{
  "train_examples": 195000,
  "color_jitter": 0.1,
  "num_classes": 18,
  "inner_norm": false,
  "moe": "top_k",
  "moe_every": 2,
  "expert_mlp_ratio": 0.25,
  "shared_expert": false,
  "patch_size": [2, 2],
  "depths": [2, 3, 3],
  "widths": [64, 128, 256],
  "learning_rate": 0.0013,
  "eps": 1e-08,
  "batch_size": 384
}
Rows from expert 14 of block 5, named by matrix and row number. Rows with one number belong to one neuron. Each number is 200 + 40 x the weight over its row's rms, rounded and kept within 0 to 999. All counts start at 0. After the name is the row's rms in percent of the matrix's.
# gate: expert gate (model.blocks.5.mlp.gate, 32x64x256), inputs 128-191
# up: expert up (model.blocks.5.mlp.up, 32x64x256), inputs 128-191
# down: expert down (model.blocks.5.mlp.down, 32x256x64, transposed), outputs 128-191
gate.21,114,210,145,183,213,164,141,210,214,190,272,225,146,234,224,99,193,167,153,196,235,178,224,222,204,270,274,198,210,118,200,191,191,261,144,92,154,180,187,176,142,196,155,216,261,221,204,127,229,264,199,224,265,215,160,191,196,277,150,243,249,181,211,148,183
gate.22,092,204,158,189,199,146,206,192,230,193,123,172,267,184,156,254,179,180,207,241,183,180,163,224,172,108,208,149,195,299,217,247,198,182,176,248,160,147,173,150,206,161,188,222,179,245,113,247,221,220,169,225,279,247,243,200,242,214,152,136,193,202,223,151,205
gate.23,097,256,200,219,171,221,223,163,184,183,263,203,264,212,212,240,186,166,260,249,174,184,152,229,190,243,167,153,181,281,265,184,233,250,203,95,201,228,180,199,206,206,173,286,155,149,197,256,191,139,231,227,145,213,269,213,214,203,160,181,222,226,232,209,219
gate.24,088,214,189,242,193,141,185,221,155,215,287,249,280,226,165,134,183,225,177,211,267,161,178,237,110,192,232,225,142,236,282,188,207,268,299,267,193,233,281,195,194,207,214,132,162,190,141,179,177,141,220,177,234,226,167,176,225,250,175,211,170,212,155,231,242
gate.25,102,201,215,235,230,179,191,209,178,134,282,163,164,256,212,214,211,129,189,173,196,233,157,201,204,178,188,223,177,210,271,231,207,238,233,195,178,228,239,203,150,171,199,254,226,178,216,191,162,205,291,244,152,226,209,206,160,181,155,203,206,118,231,224,177
gate.26,104,119,202,219,179,232,239,125,188,164,210,174,188,199,225,178,201,184,184,168,219,228,228,233,210,152,255,179,202,244,285,185,138,187,302,177,177,231,268,217,194,223,232,182,202,114,214,221,203,165,225,233,179,191,167,169,122,215,138,156,156,192,184,215,216
gate.27,108,117,215,211,187,175,168,207,221,207,204,209,250,197,236,271,198,202,202,203,183,236,204,171,232,135,153,172,195,221,158,156,206,216,202,232,242,226,189,186,168,151,210,187,160,204,255,267,184,171,179,134,180,227,253,274,190,124,255,155,160,218,191,262,165
gate.28,096,167,243,173,184,200,248,182,177,193,248,242,179,215,283,184,231,238,264,172,225,195,180,105,205,187,162,148,223,241,207,196,136,198,298,183,172,153,205,224,170,190,237,254,142,305,314,222,255,169,183,201,190,166,233,194,179,185,162,169,213,196,233,234,217
gate.29,100,184,237,165,222,252,129,144,168,260,214,150,307,220,208,198,236,195,186,192,180,213,207,161,172,224,211,97,125,194,239,188,253,180,220,188,153,229,151,192,208,164,174,249,210,217,217,229,180,210,193,204,219,257,183,189,192,196,219,153,293,253,216,212,196
gate.30,108,148,186,167,220,244,193,177,198,235,153,219,228,119,234,176,190,190,156,187,157,162,206,226,190,198,161,205,163,251,204,204,203,166,172,301,180,213,199,190,241,230,167,158,227,171,224,234,199,253,201,223,215,192,122,223,177,237,124,235,248,163,198,126,184
gate.31,099,231,172,218,227,273,227,198,205,230,205,238,244,198,211,248,247,219,148,144,123,212,167,252,158,135,201,123,171,202,274,204,205,211,65,147,188,209,194,231,211,136,226,296,275,272,171,202,193,202,208,230,261,190,198,196,234,199,197,152,183,218,192,167,249
gate.32,105,128,195,245,217,265,212,187,196,212,158,173,156,235,196,142,154,228,269,185,202,195,241,173,173,152,158,275,226,258,214,239,205,195,225,300,238,187,197,215,181,167,222,165,180,124,197,196,250,219,282,196,170,257,174,202,162,196,166,186,217,257,188,269,185
gate.33,090,246,155,164,269,253,224,169,209,215,147,150,183,204,225,197,182,174,160,216,215,206,207,239,129,230,190,143,193,268,260,158,194,140,238,222,167,222,220,207,188,177,201,133,201,182,139,253,244,187,227,188,215,186,167,258,250,241,191,264,166,279,194,255,132
gate.34,110,194,188,240,156,242,213,121,223,154,223,201,197,139,252,272,207,227,221,181,225,162,197,140,182,233,165,251,200,203,159,230,214,194,136,126,189,210,262,214,193,183,165,141,182,182,221,161,122,178,159,218,212,198,221,178,213,227,207,202,153,256,141,195,145
gate.35,098,188,212,142,228,265,127,211,165,225,180,262,156,196,189,167,168,221,196,172,275,225,200,208,234,161,185,186,212,189,183,68,148,251,190,208,210,216,224,157,196,163,168,236,209,204,175,167,193,240,133,262,180,138,209,189,250,177,175,201,166,228,174,148,151
gate.36,089,248,186,217,176,211,191,203,122,156,255,202,180,202,184,210,197,207,194,199,165,232,116,221,176,99,177,160,187,183,170,235,141,175,151,100,230,205,205,252,231,135,114,241,218,206,200,99,211,171,215,226,231,161,155,223,143,244,199,347,122,274,183,187,150
gate.37,104,191,163,179,178,168,293,202,259,221,243,225,271,299,184,179,169,175,190,245,163,193,155,202,190,211,152,96,187,279,253,199,171,186,236,177,153,241,212,171,209,197,225,210,188,220,240,209,247,214,195,208,249,183,197,223,186,233,179,275,181,143,266,161,224
gate.38,090,175,255,197,144,181,148,156,164,145,214,180,234,164,182,182,273,245,97,204,238,246,225,133,194,130,171,124,185,214,162,191,161,198,249,160,178,190,203,239,222,305,159,125,135,226,220,166,149,219,190,234,175,216,211,155,117,144,244,226,116,157,196,142,259
gate.39,129,202,216,173,183,203,167,211,215,157,146,184,215,147,185,239,207,192,199,178,154,168,297,265,214,191,223,225,246,215,107,228,213,228,274,318,216,185,175,164,186,88,176,175,147,243,210,223,259,206,173,150,180,197,206,145,248,212,244,132,159,221,175,141,181
gate.40,094,164,202,202,209,206,238,218,220,233,113,185,128,205,171,231,257,184,219,187,166,204,224,182,189,179,189,201,225,179,250,209,206,263,163,156,191,138,245,221,124,201,157,209,144,158,167,225,148,181,207,226,234,142,100,238,251,225,182,209,202,170,230,229,228
gate.41,082,145,174,188,221,241,181,197,219,148,190,204,160,213,192,212,256,190,251,220,259,155,162,162,197,119,170,187,255,151,122,198,171,207,266,272,163,203,195,194,216,209,204,249,175,248,269,231,270,182,302,136,177,210,174,163,288,247,193,138,183,203,223,173,188
gate.42,109,231,207,275,178,224,224,164,264,221,253,154,150,174,223,171,199,217,184,178,228,168,147,218,230,241,264,193,182,150,247,196,203,118,226,189,159,189,220,176,190,173,198,209,203,259,184,138,184,263,240,219,204,135,275,237,197,223,159,236,209,225,212,201,260
gate.43,098,222,200,190,163,161,185,185,240,161,222,172,220,267,172,217,177,183,253,194,237,280,208,200,218,195,161,158,208,274,151,231,246,218,191,244,268,204,193,243,182,265,148,204,201,238,199,157,199,179,285,237,167,158,180,163,129,195,167,250,195,193,165,201,191
gate.44,089,198,226,214,216,189,163,177,239,218,261,143,188,266,260,241,170,155,206,222,238,224,198,206,170,201,187,274,177,213,182,138,166,306,247,212,203,195,210,190,217,214,152,161,183,181,206,196,253,269,164,166,208,179,182,243,151,199,229,289,225,216,279,176,276
gate.45,113,239,209,202,176,204,191,118,221,253,190,159,209,215,175,252,189,114,195,201,213,184,159,217,194,206,205,185,188,184,242,144,220,199,151,219,257,160,247,216,194,262,240,163,221,237,170,153,200,201,200,216,252,158,127,274,200,179,213,160,212,205,168,242,213
gate.46,106,246,200,169,247,148,215,161,235,169,236,192,206,217,227,235,146,208,196,236,155,197,277,247,214,208,233,191,154,220,242,254,167,223,289,258,226,211,160,206,223,165,206,196,222,219,190,240,230,191,170,271,204,172,142,220,222,219,240,292,185,221,228,142,193
gate.47,093,218,218,236,280,197,179,171,190,196,220,213,155,198,194,191,134,175,176,256,188,160,226,246,192,198,228,166,232,193,250,162,219,244,201,189,188,233,180,228,191,266,197,203,184,221,261,253,201,167,260,170,228,249,210,158,271,191,204,182,207,234,300,132,201
gate.48,091,177,179,181,232,190,173,215,325,227,188,153,327,194,182,229,238,183,199,164,201,205,244,197,178,213,139,224,222,231,264,257,187,214,183,205,165,224,201,213,182,200,209,210,194,244,182,219,273,175,210,242,257,200,231,278,187,213,256,206,223,251,158,170,181
gate.49,108,211,264,215,234,231,150,171,217,245,246,243,236,228,208,191,192,182,189,164,183,221,276,255,118,206,233,144,209,221,218,152,215,247,229,271,260,239,209,190,205,224,182,201,125,217,142,242,176,175,290,245,141,286,210,182,203,216,183,161,166,203,219,176,211
gate.50,106,183,178,244,216,239,184,215,136,188,130,147,172,181,171,226,184,207,200,237,194,235,276,185,167,191,133,175,232,149,345,227,207,199,200,197,218,196,211,223,161,236,204,210,94,194,230,205,190,110,132,232,192,206,210,239,210,230,199,251,236,186,158,196,220
gate.51,098,226,195,200,175,172,194,166,172,215,259,151,258,188,175,193,114,147,201,204,218,119,179,166,178,252,179,183,155,194,196,277,194,202,233,200,158,168,185,237,143,291,200,199,160,209,221,105,215,221,197,214,167,151,203,233,217,184,241,176,204,202,179,230,207
gate.52,090,252,242,166,226,228,155,164,198,249,181,187,200,154,122,153,190,157,194,194,175,257,232,178,202,210,172,263,217,150,196,179,216,212,191,267,148,194,178,267,289,164,249,207,166,209,141,190,258,186,150,209,202,271,187,227,194,156,177,270,184,151,178,226,192
gate.53,118,121,180,197,201,152,166,194,222,223,276,236,260,177,275,266,198,248,167,248,182,222,254,204,203,219,263,201,198,181,231,208,159,211,163,184,187,195,156,190,174,253,184,232,223,205,256,221,169,176,180,215,193,169,230,301,193,211,131,194,172,100,294,193,257
gate.54,085,194,163,189,198,151,196,205,194,208,215,242,174,194,205,192,207,197,211,183,276,295,192,133,161,234,180,212,238,164,241,149,218,178,210,138,141,186,229,222,190,135,149,195,169,191,217,186,173,249,156,213,127,236,150,154,163,249,208,198,251,195,248,267,159
gate.55,096,255,191,123,167,216,137,195,248,173,244,204,295,194,179,235,178,195,180,257,189,137,191,174,216,159,217,190,163,207,137,296,284,185,232,168,183,200,221,190,198,189,208,248,206,158,146,217,238,205,275,157,126,152,152,230,226,240,214,171,216,254,201,162,174
up.21,096,187,190,147,201,251,154,193,274,146,171,235,176,203,154,221,177,255,165,264,229,165,160,218,173,188,197,228,274,245,231,116,243,204,296,250,206,167,191,249,268,254,196,138,170,130,144,241,218,191,254,148,160,179,126,248,247,166,233,150,155,331,266,175,225
up.22,096,174,204,238,133,199,165,225,200,167,195,196,218,261,192,205,142,168,213,218,167,236,195,211,190,104,223,161,207,229,258,205,196,204,194,183,140,204,192,182,158,116,195,235,237,192,123,184,263,222,223,196,138,167,257,164,311,196,188,291,196,163,188,207,212
up.23,095,245,196,217,186,201,170,180,188,162,213,247,226,199,214,151,180,120,197,260,222,132,138,289,202,283,137,93,236,243,233,214,166,263,176,129,159,213,151,253,205,177,190,240,211,210,218,201,158,165,251,208,150,202,192,260,200,220,162,170,218,179,244,181,277
up.24,092,149,177,148,196,199,239,104,218,215,165,184,177,176,208,209,201,311,249,134,200,214,215,201,244,300,185,166,212,164,165,283,225,180,167,195,235,168,184,160,163,183,186,241,272,246,287,222,136,185,282,226,152,216,234,212,225,194,197,214,218,132,169,178,194
up.25,102,171,188,183,168,189,205,208,215,233,124,206,208,153,229,177,240,241,180,211,206,219,254,189,207,188,197,233,204,136,113,128,153,161,167,247,249,151,160,198,217,207,219,189,143,187,177,210,233,235,107,134,195,183,202,213,282,193,220,150,209,229,177,189,239
up.26,105,183,244,220,159,157,233,109,234,221,230,159,198,202,281,207,158,218,212,228,194,220,267,185,192,248,207,182,263,247,215,211,211,173,288,143,200,204,197,225,168,276,216,134,189,79,176,235,210,156,146,209,165,191,205,219,144,208,241,182,248,204,197,223,224
up.27,096,170,239,217,229,107,228,186,235,191,236,200,177,153,218,227,200,223,216,159,228,225,167,136,186,194,189,214,177,273,192,261,203,162,308,122,145,119,241,203,243,204,178,179,145,291,242,178,263,233,213,236,233,158,189,156,169,211,232,327,215,174,168,170,192
up.28,095,192,168,242,231,182,178,159,218,173,177,173,234,236,160,207,203,217,180,256,180,232,217,280,166,169,213,257,229,108,232,185,228,277,197,196,226,242,182,221,203,137,215,105,195,205,157,241,162,181,166,167,193,251,213,218,192,289,277,174,185,141,170,223,143
up.29,099,197,239,135,211,216,190,157,167,200,177,195,286,211,242,219,216,231,175,217,194,194,174,178,205,166,209,165,192,201,214,231,184,191,241,189,133,233,153,180,194,156,198,232,201,229,231,230,205,207,240,174,228,176,208,208,183,177,219,169,287,229,202,188,226
up.30,112,237,187,142,156,167,169,182,200,154,212,199,195,234,151,150,171,298,242,242,226,240,196,170,184,225,231,84,202,177,209,181,179,191,256,165,170,173,216,200,146,149,213,207,201,225,199,174,214,215,180,168,161,160,262,222,209,157,269,208,220,229,198,196,237
up.31,097,242,156,232,196,269,206,143,198,285,290,229,186,195,221,195,245,209,163,137,209,197,232,224,248,182,226,168,202,194,184,154,149,167,117,134,159,211,205,248,245,238,187,261,230,319,244,195,229,166,165,185,218,168,169,188,235,209,214,216,183,183,201,216,247
up.32,106,244,193,187,236,149,202,194,236,160,256,231,234,172,231,289,206,167,136,245,192,193,182,238,201,258,273,135,165,159,197,161,166,217,221,155,214,221,230,191,206,276,215,226,200,288,268,228,148,178,94,253,206,175,221,203,194,177,229,214,221,154,236,167,195
up.33,088,261,253,237,208,230,163,172,106,179,206,250,207,243,188,154,222,215,160,247,250,187,164,244,151,214,193,235,199,206,246,142,150,219,305,200,228,235,212,212,225,190,167,188,111,149,214,265,251,158,241,173,172,246,233,234,184,181,224,153,217,265,243,249,201
up.34,119,154,195,198,191,179,206,241,158,168,223,181,296,198,209,221,206,190,155,205,158,227,245,118,239,239,262,204,222,174,143,214,220,219,288,201,220,210,174,207,220,199,184,109,176,203,183,229,231,243,200,163,171,273,205,176,274,254,217,171,251,185,195,249,190
up.35,093,186,224,154,232,233,119,219,176,243,215,239,123,223,191,171,181,198,200,163,243,249,195,209,230,204,186,179,248,197,189,85,160,264,219,205,207,189,242,144,203,173,172,210,227,234,197,143,187,258,137,264,209,144,204,214,300,193,203,209,219,234,196,175,168
up.36,093,201,236,244,197,201,184,228,209,238,262,212,183,217,204,219,205,175,264,247,234,163,203,210,191,228,194,233,194,238,168,201,217,268,282,327,248,203,178,257,157,195,211,235,164,168,195,211,269,172,224,189,204,243,229,217,171,241,256,69,210,247,240,179,209
up.37,107,203,171,210,215,185,277,203,226,201,178,193,243,285,190,152,154,197,173,219,175,211,169,209,198,126,158,162,160,230,255,262,185,245,246,183,158,236,262,164,216,182,229,189,187,181,240,216,199,196,203,176,247,160,207,248,219,176,128,222,131,179,226,193,225
up.38,093,196,197,198,176,176,262,290,206,200,225,242,180,193,268,192,229,187,229,255,190,173,160,234,204,268,201,194,191,163,213,214,238,173,173,228,212,247,196,180,207,217,202,270,335,165,281,164,196,189,203,209,255,193,191,205,196,201,198,207,273,215,129,253,234
up.39,120,175,240,229,205,229,219,182,139,197,243,223,171,257,210,132,205,232,157,214,232,185,133,188,205,173,154,173,208,135,265,153,206,172,156,96,214,178,215,215,179,370,209,193,220,179,185,216,161,195,269,248,204,200,211,266,180,207,154,295,201,162,230,261,239
up.40,105,216,226,189,171,177,184,190,153,177,332,165,254,211,212,183,189,206,223,226,258,168,176,230,165,248,202,152,160,215,197,207,186,123,206,235,260,284,181,239,252,195,219,123,210,270,247,147,246,235,189,143,175,217,261,241,118,175,249,235,186,231,130,197,157
up.41,097,98,171,251,230,208,162,175,188,233,221,182,174,202,168,220,204,228,248,238,250,169,161,123,228,245,193,116,204,184,164,237,186,242,184,209,164,193,147,158,162,164,192,318,257,256,270,217,194,178,335,129,166,196,186,169,302,240,231,226,189,154,200,186,226
up.42,111,165,246,157,194,185,173,227,180,192,148,229,214,222,203,241,196,200,216,188,194,246,273,225,158,163,162,198,204,247,181,223,197,277,161,214,237,231,206,226,227,207,244,197,177,127,197,209,193,118,160,198,212,260,131,162,208,181,272,113,209,173,165,196,153
up.43,092,211,167,190,212,130,232,212,219,219,186,156,165,200,142,173,229,251,243,189,191,265,228,236,262,239,172,208,217,221,110,182,188,217,187,192,228,227,239,201,188,250,258,164,263,126,221,178,202,237,197,212,113,269,194,151,250,199,158,231,178,165,266,218,168
up.44,086,207,196,188,190,186,205,188,115,188,234,171,241,202,255,286,186,170,217,225,260,208,193,179,202,172,202,153,148,231,297,194,202,147,198,266,225,218,191,215,209,207,180,168,128,271,162,187,169,236,224,312,202,202,226,184,144,248,307,258,252,278,225,210,219
up.45,114,184,164,195,204,236,168,213,220,322,169,223,158,237,114,272,196,201,201,157,242,260,160,202,160,195,234,157,198,218,193,197,171,216,141,240,193,199,176,172,149,221,215,228,217,247,157,180,269,213,222,240,257,192,163,248,218,198,202,187,254,135,174,217,201
up.46,107,157,220,208,169,244,198,225,174,222,160,209,173,192,160,155,240,224,236,157,242,206,153,157,193,183,160,229,265,184,137,132,244,150,119,153,181,188,262,184,189,227,200,186,185,150,215,166,158,219,246,120,174,248,231,199,176,171,142,125,185,170,183,271,164
up.47,100,228,204,200,201,225,155,239,155,166,252,198,102,224,191,196,133,211,157,187,204,199,193,221,171,234,232,171,176,239,110,166,232,218,214,297,224,186,178,196,181,174,180,145,269,171,213,148,220,229,243,168,213,197,171,132,201,154,162,200,220,227,205,185,239
up.48,096,177,170,220,207,181,217,205,254,171,198,156,322,248,184,190,239,186,221,152,204,222,183,174,198,201,144,250,186,199,211,226,226,165,126,189,180,220,177,228,199,216,167,206,207,208,175,202,270,209,245,229,234,256,205,280,149,215,241,203,203,203,188,211,198
up.49,105,220,206,273,200,222,225,182,241,218,261,213,240,208,118,214,155,255,233,191,178,152,215,202,137,130,221,125,189,249,314,270,168,195,180,196,250,217,228,199,224,224,188,273,172,267,158,155,178,264,255,272,190,225,194,213,189,241,155,235,141,204,200,218,224
up.50,101,185,166,183,240,240,229,188,126,167,171,157,202,161,242,198,185,274,197,228,222,218,253,155,187,184,216,173,220,127,286,273,187,172,221,224,210,192,182,217,185,254,199,178,172,223,257,149,192,90,185,209,224,190,214,248,223,230,178,263,194,244,156,224,243
up.51,092,161,208,274,191,216,218,246,197,324,164,188,290,262,239,261,262,172,228,194,189,241,189,165,210,200,132,194,143,258,197,169,159,242,207,255,243,232,203,225,213,177,172,165,132,187,237,278,148,157,115,192,163,226,206,236,153,198,164,184,211,152,178,209,131
up.52,094,246,217,228,195,222,175,173,197,170,154,170,173,253,164,183,206,165,227,203,214,165,228,274,235,218,197,273,202,152,223,189,148,233,142,202,165,230,175,300,299,195,202,157,166,179,158,179,217,215,137,262,187,230,182,253,142,242,201,202,210,163,175,229,207
up.53,119,273,197,215,180,203,245,235,194,90,128,187,137,194,213,190,197,146,256,144,199,198,182,204,210,164,177,213,234,238,145,138,213,220,193,182,238,201,219,185,216,124,202,181,181,182,126,199,238,272,192,233,147,180,215,78,184,186,236,191,255,243,151,194,167
up.54,089,241,169,162,188,145,198,180,198,128,219,272,165,213,200,145,181,185,238,201,263,294,227,110,181,235,211,199,177,179,191,159,224,214,173,157,199,180,212,255,217,170,199,214,180,197,179,194,215,208,213,246,113,218,146,174,168,255,238,245,272,233,265,216,166
up.55,086,156,234,198,199,249,152,175,224,147,205,192,221,194,186,170,127,127,174,108,156,187,232,173,203,176,96,200,174,298,170,266,242,133,92,147,232,236,187,143,182,206,209,151,147,288,186,188,156,174,256,191,152,116,176,184,185,187,206,212,270,191,167,203,239
down.21,108,203,142,228,192,214,200,176,201,215,297,245,217,158,220,246,139,202,158,284,232,189,210,123,217,191,169,187,188,160,217,189,265,252,266,164,184,200,167,182,167,220,184,150,225,168,225,105,145,237,221,187,187,199,230,290,182,134,261,219,154,215,274,197,178
down.22,100,216,201,261,254,219,196,102,243,220,222,220,154,203,146,237,245,185,180,229,204,188,156,160,205,182,205,219,210,218,225,142,265,202,202,207,216,269,214,287,178,173,235,221,137,218,223,175,201,215,193,163,214,211,251,204,261,156,257,262,211,189,123,182,169
down.23,096,200,234,248,214,155,186,168,164,171,234,215,212,254,138,157,218,159,145,223,218,240,149,152,179,191,231,131,255,166,260,187,141,219,225,192,142,114,238,183,241,196,145,228,234,228,278,288,189,177,233,249,292,187,166,286,192,249,228,233,214,215,228,230,248
down.24,091,223,190,189,180,192,218,225,205,178,174,214,240,151,200,121,237,185,256,211,192,210,206,201,119,175,177,287,251,198,302,213,112,133,115,189,232,171,204,207,282,163,195,203,178,167,202,232,229,195,163,274,204,173,214,202,170,167,193,140,193,242,276,268,240
down.25,107,157,211,183,164,94,188,232,267,172,178,136,203,246,245,176,179,202,311,174,226,231,152,156,119,195,173,161,247,183,199,186,197,111,253,187,219,204,129,178,192,159,242,180,173,220,239,214,179,177,116,209,244,264,223,254,238,231,244,136,255,195,202,198,153
down.26,102,147,183,130,195,179,202,214,194,172,154,179,150,215,175,219,227,195,242,190,198,189,189,168,225,255,140,186,198,253,219,164,212,192,176,196,170,162,179,249,222,254,211,189,211,214,136,171,263,246,94,181,170,183,150,177,154,178,192,229,180,138,146,223,194
down.27,103,210,203,192,237,169,208,123,224,187,258,236,200,247,202,143,165,187,177,189,152,221,204,133,144,196,128,202,243,278,219,171,149,189,159,263,249,261,145,181,226,232,187,262,301,131,171,161,173,200,286,194,226,248,200,186,185,179,220,202,205,241,188,136,183
down.28,096,135,149,231,248,176,248,201,156,180,202,214,179,191,170,232,145,232,128,237,233,212,191,240,198,213,171,198,276,179,139,224,164,218,134,160,249,242,186,174,200,300,224,250,247,257,195,197,129,176,157,173,235,97,169,132,152,162,245,144,189,223,180,132,232
down.29,100,152,213,195,216,203,173,219,181,190,84,199,224,198,184,219,292,216,181,257,175,245,144,152,268,163,246,223,210,183,276,234,186,163,204,236,247,246,263,164,192,210,222,238,83,133,243,123,204,160,125,256,257,163,189,196,91,219,213,237,248,218,205,239,196
down.30,103,227,220,152,223,216,159,226,231,202,220,160,225,189,158,224,204,140,188,230,176,233,190,182,216,117,217,273,180,127,299,178,250,168,239,209,160,201,173,196,243,202,172,242,249,174,187,157,195,176,186,143,198,209,115,204,215,232,242,215,244,299,141,187,236
down.31,096,213,175,185,184,222,159,237,150,162,217,181,182,201,198,165,177,271,203,141,238,206,207,184,214,205,166,249,230,197,250,206,137,203,113,161,185,224,212,170,275,185,242,179,221,253,205,237,186,233,302,214,225,240,163,184,145,195,177,194,184,216,235,192,224
down.32,103,168,214,210,203,208,256,211,191,171,175,246,185,273,155,263,208,127,274,200,194,235,144,177,189,230,126,208,184,215,257,232,206,181,258,258,148,232,198,232,217,269,176,196,185,315,218,91,133,170,169,242,209,207,195,135,224,187,238,135,193,121,180,170,239
down.33,095,161,214,218,173,143,224,177,210,184,245,220,190,192,191,247,181,253,201,223,107,234,205,180,249,264,272,149,182,244,179,150,219,200,250,210,185,206,202,229,233,89,173,128,233,245,228,211,198,169,192,249,234,243,190,183,199,225,184,296,169,113,175,186,141
down.34,110,203,188,167,185,154,192,213,164,145,159,204,92,150,190,157,164,162,175,139,317,221,205,181,138,280,227,176,197,167,167,216,289,226,177,186,234,210,237,251,298,280,222,186,195,109,195,199,101,238,234,257,172,156,203,205,185,146,145,214,219,224,182,244,244
down.35,102,201,232,219,178,197,178,201,224,148,131,78,254,228,223,274,168,203,155,279,149,172,134,226,246,157,170,208,143,190,177,92,223,156,247,220,134,207,155,228,264,166,205,224,189,234,218,201,209,159,192,234,146,139,168,248,180,256,161,242,194,193,122,224,181
down.36,094,169,171,211,198,219,187,158,232,162,256,223,244,216,208,149,127,79,178,196,245,187,236,226,211,222,196,223,186,211,172,270,246,193,180,187,170,195,219,137,185,188,158,119,284,227,248,249,132,160,236,227,198,221,163,234,170,151,208,165,176,253,211,255,177
down.37,095,151,161,185,227,179,227,214,150,144,219,234,218,215,251,240,199,190,154,275,236,186,190,280,232,242,224,279,250,157,264,186,144,167,248,215,227,200,138,175,223,238,201,233,224,239,168,146,247,167,214,158,232,162,205,181,233,193,221,150,284,219,229,197,219
down.38,093,176,226,186,233,219,213,223,197,203,179,143,197,184,207,187,227,215,192,224,159,218,227,179,209,217,238,151,180,193,169,269,246,165,167,213,164,272,178,191,212,247,161,191,215,203,233,206,222,205,168,244,163,230,204,181,193,208,184,195,223,152,91,270,143
down.39,106,225,222,221,242,260,213,169,147,154,234,241,205,205,139,235,210,133,248,183,187,171,177,207,133,206,183,189,235,159,253,175,219,256,258,214,190,212,239,147,224,210,198,182,135,181,153,176,161,182,162,183,178,191,218,259,203,179,262,190,142,192,241,278,192
down.40,103,213,169,132,163,221,242,68,196,246,221,186,233,206,159,262,192,191,162,195,197,213,181,277,165,188,169,139,226,206,165,226,222,207,163,145,154,194,169,191,168,166,194,280,202,197,234,135,248,224,168,209,234,128,166,218,180,152,235,203,201,195,202,212,211
down.41,102,174,154,199,255,160,241,226,189,169,187,224,250,191,232,193,231,192,262,205,224,185,180,220,179,190,89,189,229,176,247,105,169,221,255,243,209,145,159,252,180,222,180,286,174,229,222,159,256,204,252,219,166,172,192,247,207,211,177,192,241,192,191,215,187
down.42,099,186,197,174,177,179,186,251,214,207,219,176,186,210,148,174,157,228,212,253,182,176,195,245,230,254,181,172,171,272,131,198,217,230,209,234,258,265,116,151,157,151,211,215,222,152,215,254,157,171,189,108,149,156,236,193,197,167,198,201,204,238,183,213,186
down.43,104,145,198,213,186,174,209,237,157,217,249,193,150,232,179,256,211,268,250,188,163,187,205,280,205,173,211,217,157,126,213,214,241,203,245,160,249,199,225,226,256,262,177,243,156,235,180,204,204,158,186,179,139,80,245,221,247,158,234,166,272,207,158,128,232
down.44,092,181,195,211,220,158,170,232,219,191,260,188,203,253,168,203,210,152,204,190,127,162,218,212,167,244,225,194,180,247,213,121,193,267,182,180,159,224,139,237,179,169,247,208,250,99,175,115,160,220,221,210,186,238,214,156,237,280,193,183,162,209,273,232,229
down.45,111,232,218,197,255,237,209,181,180,229,150,178,163,193,100,166,192,163,210,174,214,195,232,233,215,154,200,196,205,270,156,274,186,171,146,97,158,178,224,204,182,276,222,265,220,127,204,144,161,178,275,129,242,282,196,184,224,152,258,175,258,163,187,207,186
down.46,103,192,221,238,228,197,157,185,195,251,239,160,139,224,193,115,139,135,209,156,151,288,154,121,222,171,270,200,196,244,194,176,286,182,221,186,323,175,243,196,268,160,204,123,189,119,225,181,185,176,166,281,121,212,189,258,116,118,243,124,77,187,195,170,179
down.47,110,270,225,257,238,209,266,125,199,134,264,168,174,200,234,192,175,157,231,247,155,183,173,155,180,125,187,237,174,250,175,146,225,230,224,272,186,206,261,202,201,229,170,151,225,156,102,193,274,213,211,229,95,186,186,235,209,109,227,219,265,174,212,194,169
down.48,093,169,168,130,253,181,198,194,278,110,262,212,176,185,259,191,220,220,240,209,188,202,238,338,245,225,278,284,157,190,174,189,284,239,242,269,244,192,217,222,218,186,213,168,204,220,262,291,218,279,247,195,184,139,212,189,171,186,204,199,170,195,274,208,171
down.49,103,147,172,260,284,188,205,145,164,237,129,211,155,205,225,189,206,154,198,209,167,241,175,229,251,241,221,188,186,164,222,256,286,156,195,250,177,129,186,247,219,209,189,158,211,218,226,190,164,161,263,224,189,245,238,127,175,171,207,195,140,240,244,176,177
down.50,100,226,225,172,181,216,249,311,223,201,231,172,208,156,214,218,153,184,247,202,173,201,205,206,221,212,240,89,174,187,209,170,143,157,181,172,168,208,230,247,250,186,184,210,123,199,188,245,178,219,240,284,246,233,247,195,179,172,220,172,200,247,198,266,195
down.51,094,225,234,241,174,154,274,233,196,218,221,199,166,227,222,160,202,208,234,161,168,228,194,216,173,133,105,126,147,200,204,106,188,210,165,205,193,201,287,201,241,163,262,203,144,224,164,224,193,218,186,246,212,231,170,218,149,146,246,164,215,302,209,158,261
down.52,098,46,297,205,202,234,191,179,179,228,243,217,220,161,197,211,211,214,181,232,233,177,261,258,169,172,150,236,265,186,195,252,201,170,123,274,177,180,239,253,232,214,218,229,168,216,143,285,113,200,215,146,191,184,252,241,275,186,215,164,162,194,224,204,229
down.53,109,204,199,176,232,208,165,166,235,141,227,170,195,202,248,203,167,190,159,212,241,180,212,187,142,204,236,332,204,175,236,190,258,213,238,158,211,249,207,118,146,191,159,224,216,173,221,183,236,176,140,126,182,121,216,155,231,145,302,200,164,216,171,176,258
down.54,096,224,163,214,201,233,218,272,214,103,186,216,224,189,228,251,271,151,191,224,209,213,206,185,204,228,224,165,170,176,212,201,181,239,198,281,199,198,195,196,195,178,233,259,224,250,229,246,179,180,158,205,196,206,162,209,193,184,136,220,194,175,165,196,205
down.55,100,129,159,168,193,214,188,189,166,220,187,159,231,216,193,241,159,145,156,233,201,168,179,212,206,157,194,183,173,235,217,179,219,248,192,185,223,171,263,192,165,202,149,193,302,234,135,207,138,156,133,240,240,217,207,188,251,244,173,223,188,205,137,277,269